From a checkpoint of a small sound classifier: 26041 training examples.
Rows from block 6 of a small sound classifier, named by matrix and row number. Rows with one number belong to one neuron. Each number is 128 + 32 x the weight over its row's rms, rounded and kept within 0 to 255. All counts start at 0.
Before each neuron's rows are labels from the 100 clips, of 14976, where the neuron reaches its highest value: "responds to" is what is common among them. Only what is clearly more common there than usual is listed. The data: acted Russian speech (Dusha).
# fc1: MLP up (model.blocks.6.mlp.fc1.weight, 768x256), inputs 172-214
# fc2: MLP down (model.blocks.6.mlp.fc2.weight, 256x768, transposed), outputs 172-214

responds to: emotion: angry
fc1.61 [105 148 120 157 106 127 193 115  65 122 114  77 115  82 131  95  98  81 100 146 110  94 111 117 149  60 119 109 117  84 127 106  98  94  99 121 106  79 118 106  87 111  94]
fc2.61 [ 90  68 129 124  86 170 112  98 136 140   7 219 179 159 107 159 182 135 159 128 148 177 181 114 143 157 148 138 156 124 100 140 118 151 114 143 132 122 129 155 120 126 143]

responds to: emotion: positive
fc1.78 [136 102 133 146 186 142 142 200 151 120 143 135 111 119  94 135 127  83 127 154  91  82  79 123 128  92 112  69  92  70 132  97 164  99  64  76 121 108 123 142 169 112 127]
fc2.78 [153 129 123  97 116  99 111 126 107 145 238 131 183 187 206  99  89 167 121 128  98 155 141 121 132 165 140 169 186 173 127 148 202 136 208 148  70 145 162 104  93 152 115]

responds to: emotion: positive
fc1.239 [180 180 103 110 104 120  83 129 132  18 118  83  27 119  85 126 126 122 129 110 123  73  96 154 113  89 147 100 127 144 161 110 108 103  90 126 114 100  86 107 112 135  81]
fc2.239 [131  82 125 135 151 148 189 114 146 137 168 112 179 157 188 129 152  87 140 160 108 172 157 106  93 197 107 182 179 123 116 140 163 146 220 147 109 128 180 131 116 136 121]

responds to: emotion: positive
fc1.590 [171 119 134 100 185 131 120 159 161  93 102  93  98  52 116  69 125 102  99  76 121  55  56 126 128 100 105  94  99 125 162  67 105 107 150 112 175 105 129  89 165 126  58]
fc2.590 [121 114 112 160 130  94 165  97 125 118 148 106 154 164 163  98 153 150  99 118 131 133 103  89 107 141 130 192 163 157  96 102 192 162 171 115 115 115 194 154 127 131 120]

responds to: emotion: sad
fc1.560 [194 153 100 102 134 117 142 150 101  99 132 109  86 129  58  94 111 144 142 182  54 115  86 109  99  54  94  77 120 159 114 115 134 121 124  90 139 121 114 123 135 120 125]
fc2.560 [122 125 114 157 172  98 154 169 101 121 169  93 140 126 172 108  97  83 130 187  75 157 153 128  44 144  83 117 150  97 112 149 149 151  97 137  95 155 151 133  80 136 117]

responds to: emotion: angry
fc1.67 [158 135 106 121 143 119 108 127 119 122  88  84 138 119 120 138 115 147 113  96 114  59 136 128 149  98  98  76  88 137 153 119  85  78  98 123 158 171  87  76 167 131  47]
fc2.67 [ 93  93 152 154 135 153 145 120 182 164  98 175 192 161 123 129 156 126 160 129  98 160 106 125 107 108 143 178 158 138 136 151 154 125 184 170 125  97 172 153 112 137 149]

responds to: emotion: angry
fc1.190 [126  77 109  77 159  89  85 153 134 121 124  96 131  75  76 107 113 126  68  95 130  76  81 115 101 101 131  76  65 136 152 118 143 104  49 100 106 110  94 112 147 113 137]
fc2.190 [149  83 109 121 107 110 145 101 119  75  52 143 142 135 144 148 139 194 133 135 153 107 110 112 153 146  81 121 127 164 122  83 125 128 158 156 134 162  93 189 161 115 112]

responds to: emotion: positive; emotion: angry
fc1.66 [ 76  59 107  77  70  76 154 130  70 136 136 118 131 152 120 128 139  89 108 102 119 124  97 124 101 117  91  77 114 101 148  96 153  90 135  84 112 101 173 104 127 130 133]
fc2.66 [105 144 132 110  76 149 144 143  91 160  92 116 146 205 121 111 130 139 196 114 110  79 100 150 199 124 143 106 102  91 255  91 138   0 104  98 106 123 121 158 112  98 123]

responds to: emotion: positive
fc1.615 [196 148 131  82 110 173 136 109 137 102  77 126 125 106 159 119 159 101 109 125 161  74 124 162 103 135 119 161 108 129 163 148  89  87 157 140 158 106 119 131 138 148 135]
fc2.615 [ 31 167 155 226 156 153 232 179 114 159 113 131 167 185 179 120 144  96 167 191 118 157 132 127 117 166 125 140 121  64 136 100 137 127 143 142  80 111 142 184  65 125 159]

responds to: emotion: positive
fc1.221 [179 167 105 105  93 113 124 149 122 122 116  65 101 100 106 122 127 110 120  73 158  81 106 133 113  73 139 148 114 111 160 125 106  99 135 133 159 108 107 108 152 139 102]
fc2.221 [ 73 132 177 161 195 150 176 152 163 165  73 159 170 126 154 115 141  63 166 171 109 167 128 118  91 210 109 163 158  87 118 120 128 136 158 126  93 107 154 172  78 127 148]

responds to: emotion: angry
fc1.336 [160  69 153 131  90 108 142 184 146 121 163 162  85  80  60 137  92 118  93 149 110 139 134 121  94 115  94  55 103  95 108  83 144 154 105 114 157 117 117 147 176  84 156]
fc2.336 [ 96 165 126 104 109 117 132 121 132 143 175 153 189 194 209 140 105 140 161 125 118 161 131 123 153 187 137 213 165 149 125 117 171 130 229 152  85 125 172 101  94 132 110]

responds to: emotion: angry; emotion: positive
fc1.280 [129 161 130 181 126 106 106 152 140 120 121 125 111  77  70  93 128  81  94 125 130 111  85 129  89 102 116 105 104  98 143  90 122  90 105  98 115  92 128 130 102 109 133]
fc2.280 [167 129 120 141 155 140 169 110 126 107 160  94 158 165 213  81 127 135 146 124 141 145 117 125 113 149 134 196 193 148 125 109 161 141 186 138 123 140 166 129 123 132 118]

responds to: emotion: angry
fc1.408 [153 167 122 106 122 131 117 146 114 115  84  59 108 140  86 106 132 116  93 126 137  99 117 133  76  66 149 108 145 132 149 168  80  97 108 154 125 143  34 111 134 122  97]
fc2.408 [100 112 146 159 170 119 151 120 174 171   0 183 163 100 140 130 168 159 133  99 143 156  99 123  91 133 111 183 148 160 118 107  88 136 149 131 131  97 186 137 158 136 124]

responds to: emotion: angry; emotion: positive
fc1.65 [191 133 114  91 146  95  96 168 151 101  98  63 118  87  97  97 125 109 102  96 102  79  72 143 128  53  83  64 113 116 137 116 105  95 110 124 150 124 103 110 158 126  82]
fc2.65 [138 133 127 150 118 118 126 135 127 188 106 144 161 169 177 105 161 192 134 127 115 129 111 106 101 145 129 179 115 144 118 124 147 143 188 134 105  93 223 168 128 143 147]

responds to: emotion: angry; emotion: positive
fc1.579 [175  93 101  89 145  90 125 157 104 148  85 101 148 124 110  85 118 127 106 101  86  82  84 102  99  79  92  70  63 138 120 107 129 102 106 105 146 119 147 106 157  97  96]
fc2.579 [107  97 150  80  96 165 152 146 109 122  57 170 159 191 129 149 139 148 108 116 161  99 134 130 135  84 125  76 127 104 209  99 120  47 112 159 109 150  85 150 142 112 132]

responds to: emotion: positive
fc1.71 [143  76 117 127 140 102 168 123  90 133 139 119 124 117  51  99 114 145 127 110  55  88 111 158 105  35  54  43 118 125 158  71 131 126  53  81 136 124 131 118 137 119 133]
fc2.71 [142 114 162 142 188 130 129 137 152 111 148 198 115 173 131 149 156 137 155 131 121 165 148 130  90 134 116 110 154 163 107 112 180 146 123 130 166 124 174 125  67 126 144]

responds to: emotion: angry
fc1.54 [111 130  82  94  94 125  77  96  93  89 122 102 115 104  66 112 148 127 126  68 136 115 100 107 139  58 128  83 101 114 121 119  99 117 104 130 178  98  88 125 161 116 117]
fc2.54 [104  99 101 131 149 139 127 142 153 202  23 170 195 171 177 165 117 135 155 157  87 160 153 124 142 200 107 169 137 160 123 126  90 127 179 168 120 114 164  93 110 134 120]

responds to: emotion: angry
fc1.374 [ 97 111  95  82  95  87  89 111 106 101 128  86 106 103 102 113 152 147 108  61 125 127 107 129 143 106 129  81 102 147  96 132 110 151 100 107 152  96  79 141 165 136 117]
fc2.374 [105  93 106 140 130 153 151 128 118 179  49 156 170 193 173 141 147 138 203 170  68 121 128 118 171 191  99 161  97 130 130 103 120 126 163 158 100 120 153 124  83 130 124]

responds to: emotion: angry
fc1.289 [176 138 118  83 154  86 101 159 100 118 115  87 104  85  54 109 102 122  54 122  94  65  66  93  64  68  72  53  88 152  97 106 136 128  53  63 125 117 125  95 142 131 134]
fc2.289 [150 153 107 108  72  90 139 160  69  98  88 124 101 119 158 132  74 192 156 166 114 174 131 115 150 144 139 167 159 171 109 159 139 142 190 149 153 113 128 147 154 143 128]

responds to: emotion: angry
fc1.349 [179  94 104 102 191 102  81 155 180 112  86  61  98  87 111 108 123 103  86 138  92  65  52 119 105 106  75  65 124 163 109 115  98 106 122 137 131 107  88  88 148 105  92]
fc2.349 [142  92  94 159  93 109 153 107 113  92  27 150 173 177 131  81 139 177 148 102 153 148 112 114 127 103 122 172 147 116 119 105 113 141 173 126 140  98 213 143 149 135 113]

responds to: emotion: angry
fc1.332 [138  71 132 132  88  90 165 190 123 144 160 129 129  89  27 131  68 137 101 153 108 109 123  88  79 102  69  47 133 118  86  85 129 165  62  90 159 109 116 136 167 113 160]
fc2.332 [107 154 138  80 119 125 132  76 128  84 135 179 146 185 194 166 161 169 197 116 154 175 156 132 162 162 177 217 142 150 134 127 151 125 194 166 145 128 136 138  73 141 125]

responds to: emotion: positive
fc1.666 [140 141 149 102 106 120  98 140  90  89 110 135 137  75  63 120 119 128 134 110 148  89 103 129 129  53 112 109  70 103 143 109 108  76  97 124 123  95 117 117 124 122 103]
fc2.666 [162  67 114 142 166 141 196 160 137 129 187 101 124 183 181  85 111  91 116 190  70 141 143 120  70 151 129 157 232 127 125 144 166 140 165 139  90 135 164 123  80 144 100]

responds to: emotion: sad
fc1.94 [176  60  88  76 140  94 105 112 121 112 133  85 116 120 105 139 137 144 134 145 170 100  93 130 134 105 118 126 127 183 123 103 151 139  73 107 176 147  96 154 189 126 102]
fc2.94 [146 130  59 118 193  88 113 120 149  90  48  88  89 108 149  93  98 143  99  85  92  78  76 121 104 137 129 128 115 167 106  97  47 150 133 110 115 110 106  74 115 152  81]

responds to: emotion: angry
fc1.585 [153  78 100 114 130  88 104 169 124  92  97  49  89  64  68  88  83 119  85 109  89 110  88 118  81  78  86  77 111 135 110 134 107 105  91 121 134  93  94 106 131 104 126]
fc2.585 [135 128 116 166  99 145 182 143  80 124   0 193 131 168 144  91 163 167 160 154 128 128 114 120 159 130  98 142 101  82  95  96  97 161 131 117  97 101 194 166 163 145 135]

responds to: emotion: angry
fc1.407 [132  69 114 114 158 102 106 173 120  77 120 108 105  87  69 129  77 127  72 125  73  74  82  83  67  70  59  40  96 148  95 120 107 132  90  84 113 104 132 117 172 142 108]
fc2.407 [182 137  85 124  96  85 124 136 130 133  95 123  93 131 121 100  89 235 151 165 135 163 128 121 132 104 115 178 166 169 120 116 143 136 143 119 189 132 172 165 203 130 128]

responds to: emotion: sad
fc1.148 [161 113  66  81 151  82  75  93 122 106 145  82  85 108  75 114 113 119 130  89 143 107  79 108 138 100 121  79 105 151  94 116 140 151  84  95 140 104  88 155 154 116 137]
fc2.148 [104 153 115 168 124 121 134 109 140 126  36 137 186 158 171 146 123 143 183 137  89 141 141 146 127 178 148 159 163  97 131 130  98 134 148 196 141  83 140  90  94 147  88]

responds to: emotion: angry
fc1.530 [138 137 104 130 177  71 103 126 118 128  97  87 106  92 110 114 103 131  72 108 119  85  87 114 116  93  99  46 142 132 126  96 112 116  94 146 138 117 102 106 145 100  74]
fc2.530 [121  88 102 178 166 125  89 106 174  94   0 158 132 146 113 113 169 136 142 124 191 163 126 108 103  81 134 187 159 114 108 151  84 144 120 107 160 104 198 138 153 137 117]

responds to: emotion: angry
fc1.468 [167 102 104  80 141 109 148 155  97 112 140 116 104 130 111  85 119  89  93  65  78  93  94 134  84  92 106  90  80 151 140  82 145 121 115  67 142  62 124 100 126 126 121]
fc2.468 [ 84 162 110 165 165 117  91 113 191 138 130 143 106 115 154 126 160 164 117 113 132 188 157 127  99 140 175 183 195 165 133 146 137 125 165 146 212 133 163 134 138 133 108]

responds to: emotion: sad
fc1.525 [211 122 132 139 119 124 123 101  91  89 130 114 111 115  49 105 103 169 156 135  50  97 124 109 119  52  72  61  98 171 136 101 132 120 111  76 124 163  95 141 137 133 101]
fc2.525 [ 94 117 135 114 134  99 137 159 127 144 151 165 122 136 192 126 138 164 116 141  76 167 100 143  79 161  96 152 153 114 118 146 209 135 173 176 117  82 155 142  67 112 134]

responds to: emotion: angry
fc1.116 [129  81 111 136 101  95 156 172 134 133 163 118 144  85  37 122  85 117  99 145  69 105 122  89  76  95  50  44 111 101  74  91 147 153  61  94 135  99 142 122 166 104 158]
fc2.116 [107 139 131  51 104 123 123  64 135  89 163 162 148 171 190 149 148 166 203  97 152 178 165 129 153 164 176 215 148 160 141 130 164 120 199 163 153 128 139 128  64 141 115]

responds to: emotion: angry
fc1.438 [156 138 109  86 137 100 108 170 124 127  84  63 129  49  85 112  92  99 102 111  98 107  69 134 116  93  84  60  79  62 144 126 103  96  94 140 123  75  85  99 120  91 108]
fc2.438 [129  74  78 161 106 158 173 128 100 101   0 161 133 222 146 103 187 200 163 139 137 162 154 117 146 123 135 129 200 166  95 150  34 165 168 148 129 128 143 134 128 154 125]

responds to: emotion: positive
fc1.709 [152 101 102  74 158  85 120 161 110 148  78  84 142 136 166  98 122 179 146 139  76  49  66 149  92 143  92 119  95 150 143 108 102 106 113  99 159 146 115 131 187 129 132]
fc2.709 [127 114 114 122 130 107 128 143 128 118   0 101  82 106  92 132  94 135 128 122  99 105 111 119 114  96 126  90 119 142 187 130  49  55  83 146 123 133  96 104 125  98 106]

responds to: emotion: angry
fc1.315 [195  96  84  83 181 108 128 144 132 166 113  95 113  94 100  96 117 139 101 112  96  61  98 117 154  55  87  43  86 155  97  95  96 132  62  98 135 152  85 137 170 138 106]
fc2.315 [116 166 127 216 137 121 132 175 143 107 116 131 141 151 108 156 136 112 140 136 158 187 149 138  72 129 170 166 222 110 128 161 106 137 151 166 157  80 210  77 103 142 111]

responds to: emotion: positive
fc1.104 [154 110 128  98 186  94 135 199 106  88 143 118 125 120  96 163 122  94  63 112 119  76  89 107  15 110  56  46 124 128 117 102 152 125  32 112 167 126 102 127 162  53 121]
fc2.104 [132 140 170 124 104 159 187  86 137  63 161 185  99 163 124 144 158  52 138 143 157 129 115 126  95 150 116 147 179  96 127 102 206 132 186 132  86 133 161 151  51 139 120]

responds to: emotion: sad
fc1.318 [107 128 132  48 107 128  76  75  93  94 154 142  91  96  99 106 164 145 103  77 156 143 109 128 143  75 143 131 106 108 154 164 161 131  87  96  91  93  95 112  88 148 134]
fc2.318 [186  77 121 106  98 111 109  84 104  71 182 180 127 177 150 155 153 146 187  96 115 131 149  88 116 199 117 144 148 182 122  98 202 129 145 121 151 138 127 131 134 135 105]

responds to: emotion: positive
fc1.589 [214 106 146 120 121 166 133 162 132 123 129 126 128 125  89 119 120  93 118 132 118  92  81 100 110  81 120  85 116 123 125 107 135 121  90 110 135 112 124 134 131  93 132]
fc2.589 [145 190 132 138 122 107 150 106 130 105 189 127 140 134 184  99 100 110  95 129 122 173 140 130 116 165 122 184 213 115 136 127 185 122 215 146  80 110 160  87  76 140 114]

responds to: emotion: positive
fc1.106 [119 101  68 136 157 106 121 131  86  69  89  72  96 131  91  80  91  72  84 159  76  94  91 129  91 100 108 102 165 133 165 139 101  74 103 125  43 124 166  89  99  83  88]
fc2.106 [139  66 107 127 142  94  84 128 207  94 162 123 154 135 134 145 139 147 166 156 116 106 108 120 132 137 122  92 165 116 125 127 174 133 164 145 191 187 114 179 180 125  72]

responds to: emotion: angry
fc1.490 [132 110 105  86 118  98 129 142 111  67 124 109 141  78  83 126  87 167  82 138 112  85 100  66  85  91  79  55  98 158  92 136  97 156 101  92 116  93 107 107 155 130 125]
fc2.490 [186 146 102 164 117  72 160 158 102 113  87  94  90 134 133 108  94 204 158 192 128 155  94 138 141  94  91 138 138 155 123 100 132 137 119 131 156 123 160 164 168 135 119]

responds to: emotion: angry
fc1.316 [113 125 100 115 124  77 109 138  98 109 137  56  95  61  91 142 102 137 128 157  86  61  83  85 118 110  86  80  56 142 108 110 139 127  85 128  98 141  80 134 163  94  91]
fc2.316 [185  93 137 104 117 142 176 164 108  92 148  79 106 139 142  91 140 148 112 155 122  96  58 146  88  65 106 130 142 122 145 116 187 111 149 168 100 109 141 127 135 113 101]

responds to: emotion: angry; emotion: positive
fc1.176 [157 118 132  94 157 117 136 178 152 143  95  47 138  92  94 115 118  92 107 133 121  84  74 119  79  65  78  98 122 136 142 119 103  86 118 117 159 130 109 101 154  96 100]
fc2.176 [ 98  93 105 165  67 146 171 132 103 103   0 204 134 169 143 128 161 111 166 143 144 147 141 112  91 153 154 166 152 102  97 110  71 156 189 145 101 105 169 157 115 145 117]

responds to: emotion: positive
fc1.742 [144 193  94 125 149  63 135 109  87  84  94  71  78 118 126  67  92  93  88 114  49 131  99 123 122  84 113  98 111  90 113 145 102 109 104 118  76 106 119 105 110 108  70]
fc2.742 [168  94 140 151 165 125 117 147 247  95 128 104 104  50 105  92 136 140  88 141  95 114 105 120 137  89  92 122 163 133 123 150 158 141 187 145 160 132 144 131 128 144 111]

responds to: emotion: positive
fc1.691 [164 133 119 107 108  91  89 120 123  94 118  45  85  80  89 120 109 154 106  95 136 103 101 130 107  63 131 104 138 142 160 121  94  89 112 124 188 106  87 112 175 113  77]
fc2.691 [ 91 144 133 156 198 128 148 154 187 178   0 187 192 134 152 153 144 125 139 143 132 165 140 126 128 185  78 133 145 115 112 141  92 131 137 168 107  87 148 135 113 134 149]

responds to: emotion: sad
fc1.688 [124  66  45  86 162  66 118 106 128 131 125  70  89 114  76 101 111 142 110 127 125  88  78 107 151  90 133  95  91 171 120  76 121 144  77  90 135 137 107 133 175 102 112]
fc2.688 [120 155  85 218 134 110 172 126 157  54  38 102 124 125 111 111 115 120 173 136 108 130  92 139 113 126 139 120 176  87 116  92  75 154 162 175 141  86 161 118 112 148  96]

responds to: emotion: angry
fc1.198 [122 137 133  92 130 115 138 137  91  52  99  29  75  59  91 110 103 113  78 110 125 116  72  90  80  77  92  88 100  77 130 109  99  96 114 131 134 116 117  93 146  88  88]
fc2.198 [156  74  72 169 112 140 181 147 109 116   2 168 131 217 147 104 146 132 146 170 106 114 116 106  89 121 111 151 155 118  94 120  67 158 162 133  91 150 161 127 115 142 108]

responds to: emotion: angry
fc1.251 [133  81 128 145  94  81 149 141 120 120 145 121 143  79  48 126  58 141  94 115  62 111 130 105 105  88  41  39 114 135  97  62 125 137  70 107 143 113 141 132 165  93 125]
fc2.251 [ 95 131 148  84 105 147 134  76 114  89 196 179 158 199 170 141 162 145 195 118 168 175 164 130 131 144 180 205 174 133 139 149 190 127 189 145 141 132 157 129  63 148 116]

responds to: emotion: sad
fc1.195 [144 130 132 100 116 147 151 127 105 130 138 145 125 124 106 133 146 151 126 121 125 140 108 152 127  72 135  98 117 115 164 131 142 121  71  71 166 123 133 142 143 157 131]
fc2.195 [167  77 152  63 114 168 110  89 150  96 150 175 101 146 137 111 186 125 153 122 124 113 102 105 139 113 172 184 159 160 151 153 166 100 154 121 129 139 141 155 104 161 135]

responds to: emotion: sad
fc1.16 [162 177  94 150 129 100  77 204 143  86 131 100  35  96 121 126 114 140 110 154 124 102  97 177 116  86 113 114 117  82 117 168 112 133  74 133  83 129  79 117 136 146 106]
fc2.16 [155  60 132  96 159 127 135  94 161 115 184 124 181 149 121 120 156  93 112  79 113 134 138 117  98 145 111 124 179 159 127 147 159 136 172 155 136 119 160 118 128 145 109]

responds to: emotion: angry
fc1.462 [ 90 141  95 136 106 120  87 140 159 105 100  87  94  92  74 112 170 116 138 111 158 157  97 122 109  82 149  95 122 113 133 150  89 108  94 159 172  97  63 134 125 101 131]
fc2.462 [126 128 141 141 195 135 133 104 147 168   0 189 149 133 147 145 154 122 105 131 114 145 127 125 103 144  85 144 123 141 110 131  79 141 111 130 129 118 186 108 135 141 117]

responds to: emotion: angry
fc1.275 [161 130 119 141 144  87 122 158 131 116  87  47 117  37  96 151  61 136 126 146  69  88 103 103  99  84  46  56  55 136 123  90  96 105 120  86 133 127 130 117 134 122 100]
fc2.275 [158  99 120 123  47 128 178 135  82 110  35 151  91 170 113 141 151 204 126 134 110 127 117 100 152 109 102  98 124 113 113 111 141 142 123 159 113 147  90 175 186 110 151]

responds to: emotion: angry
fc1.667 [170 148 135 127 101  84 128 166 111 110  98  69  69  98 114 123 110 136  83  97 122 121 105 110  93  53 150 107 150 113 131 142  98  89 120 157 165 122  67 142 149 127 108]
fc2.667 [ 94  99 133 143 185 158 157 151 146 158   3 193 185 185 141 124 173 133 144 128 162 143  89 121  77 164  87 164 132 128 113 123 107 131 152 138  87  97 182 123  93 129 129]

responds to: emotion: positive
fc1.414 [116 173 106 121  96 129  89 127 139  70 129 127  90 123 106 109 118  66 111 115 134 117 128 147  96 118 162  99 117  79 170 140 123  88 104 139  78 125 133 111 102 115 121]
fc2.414 [170 118  76 141 119 129 147 110  95 108 211 107 158 169 161  87 123 148 205 117  85 174 133 123 182 156 105 123 150 144 136 137 169 128 181 142  92 110 131 129 113 139 116]

responds to: emotion: angry
fc1.510 [150 133 120 150 106  92 136 132 116 115 100  68  97 102 104 148  75 124  82 145 143 112 118 125 122  95 145 116 132 145 116 137 107 111 109 158 145 143  79 125 156 139  31]
fc2.510 [ 61 106 173 147 160 157 129 141 178 172   0 208 183 147 121 136 189 101 146 119 145 157 130 119 113 158 138 166 140 102 123 135 101 127 141 131 130 104 175 172 116 128 155]

responds to: emotion: positive
fc1.139 [126  53 115 158 151 104 122 136 123  72 142  79  47 105  64  74 112  96 118 125 128  52  69 129  97  76  93  76 120 162 133  86 155 131  59  74 104 115 145 106 141 118 118]
fc2.139 [152 145 143 159 137 135 197 154 100 105 218 133 167 206 216 137 127 109 112 160 117 128 150 123  83 180  85 135 175 122 134  88 195 124 178 144 117 150 151 118 116 128  88]

responds to: emotion: angry
fc1.652 [139 104 108  77 138 116  91 156 113 108  84  70 108  67  98 123 106 109  84 154 136  95  89  98  96  62  93  72 117 105 112 120  92 115 129 120 147 110 109 106 144 101 100]
fc2.652 [141 123  66 173  72 137 177 120  94 103   0 165 143 215 158 111 151 132 158 119 120 148 125 118 111 147 121 161 162 105 101 110  52 147 176 135  67 112 176 123  73 146 116]

responds to: emotion: positive
fc1.474 [128  84 109 156 152  99 104 109 122  56 156 107  64  99  88 100 126 100  98  80  97 127 111 137  86  92  83  88 114 105 150  83 135 107 107  63 142  61 164 108 119 125 116]
fc2.474 [149 105 112 136 145 121  83 123 161  84 188 117 161 133 188 130  82 135 103 126 193 176 159 124  60 133 165 179 235 162 114 180 159 138 148 150 145 154 122  99 114 132  96]

responds to: emotion: sad
fc1.622 [ 81 134 124 132 113 113 142  95  63 115 102 104  97  75 143 104 152 110 125 110 148 110 124 164 163 101 122 135  96  86 153 137 117 130  84 102 131 110 109 130 100 159 126]
fc2.622 [101  83 115 140 111 114 145 118 118 143   7 185 148 190 135 172 133  99 137 131 127 144 183 120 108 201 114 136 190 185 129 120 108 133 186 141 148 129 172 124 165 118 121]

responds to: emotion: angry
fc1.297 [175 132 117 123  92  96  92 166 114  87 102  84  81  71  99  99 102 151  70  92 131 100  90 134  79  74 115 100 132 135 123 102 123 124 115 142 140  78 108 130 125 132  97]
fc2.297 [106 115 118 163 134 101 124 129  80 105 177 111 148 163 172  89 139 112 153 153  66 104 100 109 130 161 109 165 140  96 111 117 144 154 155 134 102 126 202 140 126 135 122]

responds to: emotion: sad
fc1.237 [116 123 110 105 122 127 106  96  85 117 159 115  49 100 112  84 148 138  76 110 130 129  85 131 174  38 131  99 117 111 150 132 145 134  71  79 130  70 111 107 117 158 136]
fc2.237 [161  92 131 126 141 161  95 133 110 113 218 215 164 201 120 181 174 154 205 141 150 185 186  87 139 191 133 137 147 163 107 142 210 149 110 116 146 152 104 168 140 137 165]

responds to: emotion: positive; emotion: angry
fc1.628 [202 122 126 136 149 113 113 186 158 147 109 101 136 101 110 110  90 127 120 141  77  77  74 122 103 107  77  94  83 156 120  68  97 116 115  84 152 178 138 108 170 115 124]
fc2.628 [155  85 149 106  90 122 163 112 118 103  64 149  97 111 102 131 102 122  49 102 175 113 124 106 108  78 126  96 147 120 153 112 146 105 102 161 111 120 109 119 172 100 120]

responds to: emotion: angry
fc1.557 [132 164 120 144 161 114 134 133  95 112 140 102  67  90  95  67 153 103  84 110 120 110  85 113 115  64 100  92  90  75 112 102 143 130  62  82  86  82 123  78  86 132 120]
fc2.557 [232  68 146 120 188 120 138 107 170 112 168 148 149 124 163 173 123 189 151 119  89 160 155 101 101 136  89 144 125 199 123 133 177 134 135 133 211 160 134 185 169 143 109]

responds to: emotion: sad
fc1.228 [200 135 113 114 126 102 117 114 120  98 135 118  93 137  85  94 102 160 131 147  94 117  95 114 108  63  71  66  98 176 109  87 137 143 133 106 138 131 124 119 150 107 139]
fc2.228 [109 112 133 174 198 112 164 185 102 123 175 110 127 122 165 118 123 103 124 190  62 145 123 127  58 142 100  96 146  91 111 147 153 155  67 144  89 165 128 155  75 132 119]

responds to: emotion: positive
fc1.565 [148 136 160 144 133 144 164 127 119 117 131 143 111 104  90 113 132 145 124 156 113 100 131 110  88  59 108  93  76 123 157  98 145  99  66  88 155 133 109 141 134 143 129]
fc2.565 [154 124 157  79  61 100 106 123 167 152  83 146 105 120 170 134  73 133 113  90 137 117  94 123 160 151 113 154 104 121 130 117 184 112 171 172  87 119 141 159 118 111 109]

responds to: emotion: sad
fc1.433 [178 105 149 120 123 109 135 149 118  92 167 132  66  98  81 121 122 103  90 116  98  62  99 118 110  89 123  88 100  92 110 126 135 142  73  92 147 120 100 118 167 123 126]
fc2.433 [145 128 132 110 137 141 157 143  92 146 232 134 182 186 212  79 111 116 141 155  97 134 117 111 144 146 146 174 162 153 137 144 220 129 220 128  55 137 172 103  65 144 117]